From a checkpoint of a small sound classifier: width 320, 61.9 epochs.
Rows from block 3 of a small sound classifier, named by matrix and row number. Rows with one number within an expert belong to one neuron, the router's apart. Each number is 200 + 30 x the weight over its row's rms, rounded and kept within 0 to 999. All counts start at 0.
Before each expert's rows are labels from the 100 clips, of 14848, where the router gives the expert most weight on average: "strongest on" is what is common among them. Only what is clearly more common there than usual is listed. The data: short read English sentences (LibriTTS-R). In brackets: how many of the 100.
# router: router (model.blocks.3.mlp.router.weight, 8x320, trained with AdamW), inputs 160-319
# gate: expert gate (model.blocks.3.mlp.gate, 8x160x320), inputs 160-319
# up: expert up (model.blocks.3.mlp.up, 8x160x320), inputs 160-319
# down: expert down (model.blocks.3.mlp.down, 8x320x160, transposed), outputs 160-319

# expert 7
strongest on: voice: female (99)
router.7,200,291,196,166,251,187,177,213,199,205,171,233,231,180,201,153,167,191,179,190,184,210,220,200,167,214,235,228,186,266,215,183,229,163,188,209,222,215,216,160,215,189,204,207,208,171,186,169,192,239,221,194,156,190,159,177,201,163,222,217,190,222,166,229,207,220,184,181,212,207,183,248,224,143,193,220,156,208,206,208,229,166,155,231,199,198,194,235,243,148,184,161,188,204,196,192,203,198,138,227,226,198,186,223,165,264,199,245,139,178,180,223,198,235,191,151,169,213,212,193,152,206,181,201,185,111,211,181,212,165,181,196,209,137,150,188,187,157,152,179,216,245,147,233,206,180,218,209,170,177,238,225,221,217,211,203,118,185,215,153
gate.1,170,244,172,140,217,201,170,170,135,218,163,185,191,211,176,183,210,188,192,227,232,238,222,217,198,209,167,144,230,199,209,293,233,204,165,188,230,220,216,227,208,186,210,185,232,193,230,212,141,181,244,189,232,219,132,209,139,191,178,179,242,259,188,185,214,177,212,248,215,200,219,188,189,185,158,199,221,200,209,176,229,183,187,179,211,193,185,166,213,248,227,205,200,217,205,219,180,224,184,194,219,259,210,144,267,173,164,191,272,217,204,211,245,225,205,187,193,179,220,247,216,161,223,204,200,220,207,211,167,158,182,205,212,201,180,229,214,224,155,207,178,262,201,208,155,215,216,191,225,184,240,178,209,224,206,189,213,240,259,221
up.1,225,180,208,212,164,185,207,187,247,178,239,148,210,186,189,177,170,209,214,186,287,166,153,166,246,199,219,274,279,183,166,151,155,239,228,202,206,223,128,193,158,181,150,179,176,196,207,199,221,200,192,157,197,235,256,167,215,201,189,199,172,254,160,213,236,196,213,215,216,178,190,225,248,217,200,208,210,161,212,213,168,230,195,201,195,209,215,189,183,204,177,237,185,232,160,253,239,176,176,218,191,166,215,220,121,213,210,208,162,168,215,207,145,190,218,214,199,245,181,167,191,176,154,250,212,239,198,221,265,204,194,158,223,242,205,202,195,147,257,117,223,183,209,203,164,188,235,215,194,236,121,220,177,187,199,222,204,173,137,131
down.1,205,254,221,173,201,219,210,185,142,246,211,170,183,224,219,142,157,229,258,189,169,239,150,240,203,209,193,187,174,223,147,189,189,234,179,196,236,207,230,210,223,195,209,217,171,188,193,257,236,189,189,254,185,196,176,200,188,255,186,191,242,161,262,231,230,212,200,221,203,250,129,168,217,217,229,181,243,243,216,194,185,221,191,182,213,218,264,139,221,207,231,210,259,190,172,176,211,159,199,132,268,133,204,144,172,194,174,195,206,186,196,183,202,172,250,251,199,206,155,165,179,260,188,245,217,213,210,187,228,211,221,201,244,178,229,181,173,184,203,156,169,201,193,236,244,169,193,181,161,229,182,168,164,195,234,204,211,205,194,205

# expert 2
strongest on: voice: female (100)
router.2,220,165,194,226,219,204,220,162,200,173,182,233,264,198,221,194,176,223,210,174,174,213,143,215,217,174,247,255,188,244,222,167,191,212,204,222,202,197,195,189,157,182,227,125,183,192,187,184,119,154,219,211,162,153,190,253,218,263,218,245,162,205,206,202,204,226,218,234,212,158,198,148,275,224,209,189,177,192,230,180,161,244,217,243,192,191,167,246,151,232,176,183,159,185,205,151,215,196,279,239,181,198,199,138,194,222,135,171,196,192,165,213,161,175,224,257,244,228,198,216,224,176,286,221,233,219,216,214,210,174,205,137,212,173,161,220,227,211,176,191,153,135,153,223,206,198,218,228,191,226,193,187,182,198,190,213,202,168,215,209
gate.1,188,229,173,246,213,231,175,155,247,157,221,211,193,184,141,172,191,158,189,169,142,218,249,205,223,206,154,178,225,201,182,247,182,147,200,218,138,226,170,156,221,162,198,158,208,241,209,240,186,180,239,242,147,166,187,182,265,207,194,216,189,220,172,210,174,185,207,188,199,164,189,155,167,212,193,230,198,231,172,204,188,258,187,164,149,203,188,190,199,210,208,174,190,127,228,237,188,234,256,237,204,214,192,208,206,229,187,203,235,196,210,176,205,241,218,243,152,194,178,211,171,208,167,227,235,179,197,185,194,225,205,182,219,215,226,222,195,163,196,222,180,190,194,175,147,154,225,221,180,232,139,124,305,225,214,209,192,215,147,195
up.1,234,191,220,177,168,242,236,222,160,209,221,250,237,188,199,182,176,196,200,250,219,267,174,176,196,202,172,202,174,212,191,205,198,256,209,231,218,188,231,217,224,195,177,163,217,169,211,216,172,261,188,167,191,233,171,219,186,253,238,195,203,165,224,218,166,126,208,225,217,189,244,210,213,210,204,224,212,147,236,203,235,192,216,207,243,224,233,216,208,181,151,210,177,185,187,225,168,173,164,239,171,197,241,226,230,189,130,201,293,240,217,210,234,219,190,212,253,277,190,194,237,198,233,146,174,221,204,234,178,208,211,221,203,245,199,224,192,243,154,171,227,204,211,223,193,241,203,187,226,189,236,223,151,215,155,215,163,198,205,227
down.1,245,130,176,190,192,235,234,156,230,181,235,213,171,209,216,259,190,292,189,216,185,195,232,211,237,203,182,189,234,224,204,243,187,203,222,161,191,194,203,204,226,234,233,244,206,199,209,209,204,182,211,185,216,206,166,207,195,135,189,185,256,129,195,223,232,176,256,179,199,162,131,240,217,197,210,195,240,234,228,184,211,212,214,221,239,219,231,203,161,236,169,188,219,184,220,203,210,213,177,218,267,170,166,204,152,219,193,208,228,157,199,213,238,222,135,259,197,120,179,192,248,248,178,224,205,223,171,214,146,173,176,209,252,176,227,207,243,181,235,193,128,185,176,197,221,190,223,216,244,216,184,215,189,145,119,237,188,234,223,191

# expert 6
strongest on: voice: female (100)
router.6,194,184,162,212,180,201,151,166,211,244,185,209,219,207,208,182,193,106,253,156,187,190,244,169,242,244,209,177,228,159,178,321,232,158,189,144,188,167,192,210,158,198,241,250,218,172,194,192,203,134,248,189,235,216,181,188,167,191,236,209,178,198,188,153,160,228,209,189,187,173,153,228,184,182,214,237,171,183,209,214,194,213,182,263,185,168,192,195,284,238,174,199,188,176,211,223,243,234,238,187,214,215,186,200,208,184,171,153,211,189,201,212,211,246,234,115,201,197,240,224,188,193,158,224,230,188,218,187,244,189,189,213,202,160,219,174,188,242,212,184,187,218,227,191,185,173,193,229,197,177,158,195,215,226,201,197,133,261,162,222
gate.1,153,248,236,207,277,212,210,199,215,147,219,224,192,166,227,237,266,233,198,225,199,225,188,193,200,209,180,209,179,155,205,226,173,177,204,167,184,176,146,138,158,161,155,194,195,155,165,233,119,211,199,208,245,224,127,134,172,209,158,259,246,245,235,193,186,167,198,151,194,239,216,235,252,177,214,187,219,166,204,200,211,211,181,254,217,188,176,202,188,246,229,248,182,223,218,208,198,164,144,215,195,202,189,185,192,256,158,230,221,161,161,178,236,183,257,259,180,186,209,217,174,261,222,141,194,207,228,216,214,210,184,176,152,199,211,176,143,202,179,193,172,243,204,234,250,247,143,181,209,212,210,296,175,242,159,173,239,215,240,180
up.1,195,196,209,243,214,131,180,233,192,196,214,197,213,211,170,240,156,180,219,180,207,234,168,237,220,190,190,180,207,185,224,107,229,166,183,188,207,179,177,160,183,154,211,221,224,158,163,185,153,173,201,163,173,247,189,176,187,174,201,205,203,220,161,227,202,165,185,242,234,243,160,124,174,199,238,223,118,224,189,207,226,193,230,232,154,255,217,143,228,153,252,157,191,206,207,173,197,230,186,160,196,192,222,245,179,201,168,227,183,194,232,185,205,152,184,187,241,173,177,207,198,138,147,124,247,179,137,205,177,214,135,137,164,207,202,165,159,170,247,188,164,163,204,252,230,221,185,171,211,200,159,244,164,245,175,205,204,191,175,199
down.1,188,163,216,210,226,162,209,178,219,180,213,210,217,250,200,189,185,195,179,161,159,223,170,177,194,214,256,252,162,222,220,188,232,245,279,236,205,214,231,191,193,192,197,134,236,232,183,232,235,214,207,177,223,195,169,216,195,186,193,187,216,207,220,139,188,157,166,212,233,189,211,222,177,199,176,254,201,183,155,160,148,195,194,205,203,212,216,190,205,182,138,215,157,184,192,233,224,161,185,166,229,169,186,185,184,188,205,187,170,200,261,234,219,206,165,172,195,238,197,117,181,197,196,178,259,246,242,180,192,196,168,237,180,228,168,223,154,213,217,209,246,187,183,234,224,246,213,215,209,157,265,175,219,182,211,207,145,228,289,194

# expert 5
strongest on: voice: male (92)
router.5,234,194,176,249,229,231,193,230,165,226,203,186,178,170,172,168,245,204,228,201,219,160,223,166,161,174,208,184,195,138,200,249,190,192,175,219,257,234,173,167,162,262,180,279,199,203,214,176,194,195,211,171,191,254,202,177,216,201,170,208,218,202,218,233,193,211,203,205,185,192,209,221,224,187,221,158,251,174,222,240,238,161,209,160,191,162,210,157,202,209,294,193,225,154,168,209,161,225,206,204,218,233,188,218,185,198,223,181,237,179,225,191,177,185,204,188,91,181,208,175,195,243,172,192,175,203,179,219,194,202,209,238,170,225,210,194,157,233,235,194,221,222,177,225,234,280,197,193,172,230,273,183,180,192,208,195,160,206,191,214
gate.1,191,195,189,234,178,183,140,196,218,192,136,197,228,192,225,194,197,150,218,202,265,198,207,183,181,237,201,193,179,142,172,174,185,231,215,179,150,207,153,176,164,202,136,232,174,216,187,222,223,192,207,191,212,225,181,184,208,133,154,205,185,225,210,174,203,193,185,195,194,235,196,254,182,198,238,177,179,198,222,187,178,212,196,157,227,177,225,218,201,196,179,191,218,127,204,187,246,172,151,261,164,133,173,214,275,227,196,186,198,183,219,180,207,254,210,224,200,231,213,177,188,171,220,214,167,198,191,210,186,216,114,237,200,195,187,215,195,212,263,232,205,213,187,282,149,178,193,222,190,150,180,162,278,146,201,201,163,215,142,212
up.1,250,145,187,230,245,191,252,146,185,222,187,220,174,196,182,190,185,233,182,196,98,189,173,193,219,169,187,230,213,182,213,265,219,198,181,174,200,180,273,187,223,183,175,178,180,184,200,193,220,208,246,180,256,223,255,180,159,254,215,235,248,208,184,180,216,183,203,216,179,220,244,208,207,257,226,202,178,198,198,279,220,188,201,221,217,198,170,208,197,174,230,154,174,297,142,219,194,191,199,207,255,270,197,215,136,202,166,187,247,222,188,150,177,149,218,223,229,174,185,176,207,194,161,220,229,196,225,211,210,179,204,170,217,218,174,156,206,218,158,171,213,158,221,152,256,143,169,183,211,207,176,244,164,230,235,171,171,155,170,234
down.1,166,218,228,179,158,181,196,168,174,199,156,179,204,185,189,228,137,176,195,170,192,226,189,137,198,192,181,252,211,220,212,155,208,181,174,282,161,203,204,230,201,185,193,231,199,202,217,177,190,199,183,203,177,231,184,232,213,192,182,173,199,188,236,186,165,225,198,218,214,164,159,133,150,155,199,168,184,180,279,182,185,160,150,155,201,174,181,121,193,200,163,191,226,221,184,114,237,227,174,194,234,158,165,198,191,204,193,218,305,172,184,232,245,238,177,208,161,177,167,160,184,220,161,224,198,144,210,259,217,206,213,215,175,152,162,224,248,170,201,215,210,164,198,166,190,200,207,164,177,209,203,192,204,194,224,224,166,220,201,229