From a checkpoint of a small sound classifier: layers 8, trained on short read English sentences (LibriTTS-R).
Rows from block 5 of a small sound classifier, named by matrix and row number. Rows with one number within an expert belong to one neuron, the router's apart. Each number is 50 + 10 x the weight over its row's rms, rounded and kept within 0 to 99. All counts start at 0.
Before each expert's rows are labels from the 100 clips, of 14848, where the router gives the expert most weight on average: "strongest on" is what is common among them. Only what is clearly more common there than usual is listed. The data: short read English sentences (LibriTTS-R). In brackets: how many of the 100.
# router: router (model.blocks.5.mlp.router.weight, 8x320, trained with AdamW), inputs 0-63
# gate: expert gate (model.blocks.5.mlp.gate, 8x160x320), inputs 0-63
# up: expert up (model.blocks.5.mlp.up, 8x160x320), inputs 0-63
# down: expert down (model.blocks.5.mlp.down, 8x320x160, transposed), outputs 0-63

# expert 6
strongest on: voice: male (86)
router.6:69 56 54 64 54 51 71 57 32 51 55 45 50 49 56 45 52 35 40 46 49 58 55 42 59 24 72 43 40 27 66 37 49 48 56 29 72 35 38 43 48 59 34 35 49 57 50 53 48 54 52 55 46 54 45 51 48 52 45 58 58 48 66 44
gate.0:43 49 44 44 65 43 56 38 50 48 45 60 35 50 69 49 42 52 34 50 42 42 70 61 49 59 44 44 43 61 37 38 55 49 58 53 44 45 43 58 52 55 78 43 56 51 31 46 62 49 55 36 48 45 62 51 36 45 68 55 58 38 53 62
up.0:63 53 45 54 38 64 41 70 53 42 69 51 63 61 50 50 39 61 63 45 52 54 39 70 56 45 64 53 51 38 47 68 72 47 48 45 32 55 48 53 52 55 38 41 46 51 59 51 35 52 44 49 58 43 45 51 56 59 41 34 40 54 54 46
down.0:46 28 39 55 61 36 51 64 31 59 49 41 30 44 57 71 47 54 69 35 66 54 61 40 62 61 53 56 54 52 43 58 66 44 41 63 48 55 56 50 55 69 38 56 67 37 51 58 50 56 50 56 59 46 54 50 48 36 46 62 56 43 55 38
gate.1:42 52 51 54 55 41 39 42 56 46 38 48 79 40 41 13 58 46 34 54 40 52 41 31 51 51 29 44 39 31 48 51 59 45 51 52 45 40 54 43 60 45 44 41 42 68 66 61 56 59 51 36 35 36 66 49 50 62 43 39 60 49 40 35
up.1:68 45 70 29 61 59 47 58 59 40 59 56 49 60 48 41 59 40 52 53 52 63 55 53 40 48 38 48 46 57 55 36 42 37 40 72 22 37 44 37 61 71 44 50 54 33 59 41 37 41 48 35 56 45 48 63 51 50 42 44 41 56 51 45
down.1:51 46 44 40 54 50 58 44 62 34 49 58 64 36 35 59 55 40 33 34 42 59 52 45 39 44 47 57 65 67 54 56 45 43 49 42 59 65 66 53 32 62 43 46 52 64 22 33 51 59 37 45 58 48 34 45 67 61 46 26 30 47 63 47
gate.2:47 60 47 47 54 52 47 43 52 42 46 49 51 53 61 30 40 63 44 39 72 38 42 37 59 43 57 54 66 51 61 55 51 47 41 56 50 34 57 23 55 49 52 56 51 53 47 49 45 57 44 51 51 43 54 38 51 42 41 38 35 35 35 45
up.2:45 52 54 55 44 56 44 42 64 53 69 38 48 44 55 53 35 43 51 57 60 62 50 52 48 50 41 31 49 52 61 49 59 39 54 48 61 43 48 30 37 48 52 70 47 29 61 59 65 51 47 43 44 42 57 40 57 51 44 51 62 54 57 45
down.2:45 43 62 50 43 62 60 40 49 50 24 69 48 65 45 42 40 31 40 39 30 48 45 47 58 48 56 58 63 68 40 41 38 41 51 60 43 38 59 44 45 45 69 50 42 42 59 52 55 61 59 61 44 71 52 44 41 42 35 67 44 38 40 49

# expert 7
strongest on: voice: female (100)
router.7:59 56 51 38 64 43 68 43 75 38 61 37 45 69 39 54 45 46 43 46 52 47 44 72 47 64 45 50 63 65 59 47 57 61 27 77 43 46 52 64 45 48 45 64 68 40 39 57 37 60 48 72 53 42 44 54 29 59 41 42 50 59 39 57
gate.0:40 49 52 45 65 54 66 44 47 51 59 36 75 41 61 59 58 51 37 42 49 43 40 44 56 42 58 44 39 31 36 46 54 60 64 54 41 40 39 32 38 49 42 67 45 47 69 54 63 68 47 51 51 60 49 72 47 43 48 55 46 52 58 41
up.0:58 46 50 48 60 44 57 29 47 38 44 55 57 34 59 70 66 47 47 66 66 23 64 46 56 38 45 62 59 60 54 55 55 44 55 53 43 62 39 59 47 47 45 34 55 59 41 46 63 41 58 59 62 62 48 57 40 61 60 61 37 68 42 65
down.0:54 47 52 48 19 48 61 40 69 52 64 44 55 43 49 61 39 55 48 53 66 55 58 54 40 59 53 58 44 39 68 54 49 39 63 57 52 44 41 43 56 54 52 70 55 44 48 47 58 58 54 47 69 62 40 62 30 51 45 36 36 52 45 28
gate.1:35 38 51 40 61 46 31 50 53 62 49 50 61 36 50 39 61 41 63 48 72 49 59 52 41 48 56 55 49 66 47 46 56 49 61 50 50 46 57 69 67 37 48 62 50 50 69 40 73 46 43 37 52 33 42 45 55 53 46 40 65 56 53 48
up.1:57 43 38 37 59 58 60 52 60 67 50 47 52 45 49 65 51 37 55 44 71 49 61 39 45 51 48 56 49 62 41 52 47 47 48 48 58 61 70 52 46 44 38 64 50 34 70 48 67 48 40 45 54 42 67 62 45 57 56 41 45 65 50 43
down.1:61 55 58 54 43 37 47 43 68 51 51 53 45 63 37 78 45 55 54 36 52 48 52 37 55 60 26 52 51 39 56 53 47 54 49 51 43 49 48 38 40 40 49 61 53 73 41 51 43 33 39 63 46 51 53 53 46 51 43 50 35 35 29 42
gate.2:52 47 52 61 50 44 60 48 48 55 73 76 41 52 40 36 56 48 68 55 46 24 37 57 50 69 51 58 28 41 38 41 37 61 37 46 42 32 40 60 35 47 45 51 46 47 82 48 49 53 66 44 37 37 50 46 25 44 46 57 34 50 48 56
up.2:45 46 64 50 50 53 42 41 52 46 29 41 34 43 59 57 40 50 43 55 54 71 73 38 43 33 35 35 48 36 54 48 63 49 60 50 64 59 50 55 50 46 46 56 48 49 39 45 50 27 50 63 47 62 54 58 43 53 45 58 64 51 60 47
down.2:43 44 30 50 39 41 52 39 62 53 48 30 68 58 72 44 54 10 58 58 64 81 40 43 48 44 49 44 56 66 31 46 46 59 44 57 52 42 49 62 38 60 54 50 49 67 50 60 51 53 48 60 21 43 56 43 68 46 47 50 45 46 61 62

# expert 0
strongest on: voice: male (98)
router.0:45 75 49 58 49 51 37 55 60 57 37 54 53 56 38 44 54 32 46 63 42 54 43 52 45 47 41 55 59 61 46 39 52 55 19 54 29 64 64 54 49 44 54 62 54 39 46 60 38 49 49 38 57 46 59 48 52 51 58 41 41 48 49 47
gate.0:58 43 62 51 51 52 58 48 55 51 40 64 40 61 61 34 50 62 53 51 55 57 60 60 41 69 57 48 92 70 47 42 54 50 45 47 39 59 42 62 55 44 64 46 46 61 55 45 48 37 57 49 61 65 45 43 40 47 49 43 54 46 37 45
up.0:54 52 56 44 45 49 35 52 37 51 56 41 48 55 48 62 42 50 61 56 62 50 25 21 43 59 46 60 36 55 43 47 47 56 62 53 45 49 33 40 41 56 53 61 44 41 45 37 53 50 55 50 56 37 59 40 32 69 76 48 58 43 38 45
down.0:54 45 55 56 45 41 39 68 55 39 59 37 49 41 49 48 62 73 44 55 49 56 48 74 49 53 70 30 44 54 49 50 30 45 51 46 52 46 40 47 52 66 57 57 54 50 36 52 44 47 52 57 44 73 51 51 29 56 39 69 30 56 51 34
gate.1:45 59 65 54 61 68 51 43 57 55 48 44 59 52 64 40 61 50 50 47 58 56 44 62 53 50 56 56 41 68 42 62 37 41 66 65 67 48 46 29 51 47 54 44 46 48 67 55 50 25 50 47 43 54 44 65 29 64 45 47 66 44 40 54
up.1:56 40 36 51 50 38 55 35 50 47 65 38 37 46 47 66 47 36 45 68 52 40 59 40 43 56 55 43 62 58 51 46 46 48 40 64 32 57 51 49 44 43 48 60 46 53 49 48 74 56 31 52 51 54 57 41 53 55 61 49 34 49 45 55
down.1:59 57 62 59 35 62 46 42 49 36 29 55 53 51 51 48 50 56 46 29 49 44 33 43 49 44 34 53 50 37 40 36 52 45 50 43 55 40 56 44 53 40 39 45 39 41 70 45 46 58 55 49 45 54 49 32 48 34 52 61 69 38 41 38
gate.2:41 61 44 43 47 63 52 40 45 49 51 50 52 57 56 47 38 42 50 60 59 50 39 37 54 53 59 50 41 53 58 60 53 43 52 42 50 56 77 68 44 60 39 49 53 64 48 40 72 42 40 52 51 47 43 45 45 40 62 48 50 60 36 48
up.2:62 40 56 50 49 48 50 72 40 36 47 62 40 66 48 20 58 28 61 49 49 41 57 39 47 63 51 51 51 39 47 50 49 40 40 54 61 42 44 42 46 37 59 51 38 37 59 57 27 50 47 68 53 54 57 52 36 48 45 44 47 48 54 58
down.2:55 55 73 55 53 46 52 47 40 60 43 60 46 57 36 63 24 60 49 36 52 34 49 54 57 57 59 64 61 53 43 64 62 63 55 53 21 51 48 46 55 55 54 35 30 44 45 62 46 42 50 52 32 42 60 66 43 44 43 38 52 46 57 36

# expert 5
strongest on: voice: male (75)
router.5:54 53 36 42 46 52 55 36 41 52 41 41 73 54 44 51 33 77 55 47 59 70 54 50 35 68 40 49 46 59 50 56 56 53 53 29 47 46 48 55 68 46 64 51 54 46 57 48 65 50 51 42 53 51 43 51 70 35 56 57 67 38 48 62
gate.0:54 75 28 52 51 48 41 48 53 43 59 68 51 39 56 45 50 52 43 44 54 41 45 45 43 50 69 48 60 38 35 47 46 57 33 38 38 48 42 44 67 55 65 64 51 54 64 53 55 39 43 54 53 32 42 55 62 60 53 64 40 48 51 43
up.0:60 32 46 48 66 41 54 68 57 43 47 51 51 50 43 53 54 36 45 38 53 63 56 66 52 56 46 44 42 53 53 49 61 48 48 48 45 41 46 51 47 68 53 41 56 40 45 44 31 23 29 42 59 41 41 51 39 53 41 35 42 51 61 56
down.0:67 65 50 41 46 61 42 58 56 50 67 32 47 50 44 57 47 65 36 43 58 67 58 50 41 34 53 58 58 56 49 55 52 54 59 51 61 57 43 37 52 46 43 42 53 47 42 23 46 39 56 58 54 56 64 48 60 74 51 56 32 39 35 37
gate.1:43 44 62 43 52 64 48 39 42 60 28 57 52 50 48 56 51 52 53 46 48 28 43 57 61 22 65 36 48 73 54 45 54 54 62 50 56 70 59 54 28 56 50 50 46 41 43 46 59 52 63 32 53 40 57 40 54 57 58 41 50 45 46 51
up.1:52 48 58 55 48 60 60 37 63 46 54 44 43 36 54 58 60 49 51 43 85 52 53 47 50 58 32 46 57 36 60 50 39 31 40 23 43 30 35 32 50 55 59 48 46 61 38 57 27 37 50 65 40 48 45 35 53 48 52 45 55 54 47 50
down.1:62 62 39 42 56 61 63 34 44 46 48 53 63 59 56 50 56 38 38 70 58 44 45 49 65 47 55 62 59 62 40 39 55 55 59 71 43 54 34 55 38 43 42 46 40 40 72 43 63 40 65 60 59 44 62 32 26 45 56 45 51 47 40 49
gate.2:41 59 54 50 47 49 67 53 51 54 62 37 60 49 44 53 56 57 52 44 64 56 58 45 45 55 31 56 50 45 51 50 45 32 46 66 34 38 66 50 53 48 58 51 52 44 43 68 49 43 56 70 49 48 44 54 74 32 41 60 64 39 37 64
up.2:53 29 39 32 45 61 52 56 66 48 48 48 40 57 36 41 46 44 54 38 52 69 64 60 61 58 67 48 58 53 51 51 50 65 56 49 54 47 38 79 53 46 47 70 47 39 41 40 62 61 62 47 56 45 37 45 67 60 58 43 48 56 45 40
down.2:47 32 35 44 46 60 36 37 62 52 51 28 50 36 57 52 57 45 57 50 46 38 40 53 48 47 51 51 67 49 57 58 24 40 57 53 44 51 52 49 37 43 48 56 59 56 78 36 53 41 52 44 40 41 47 58 35 52 52 54 46 67 46 41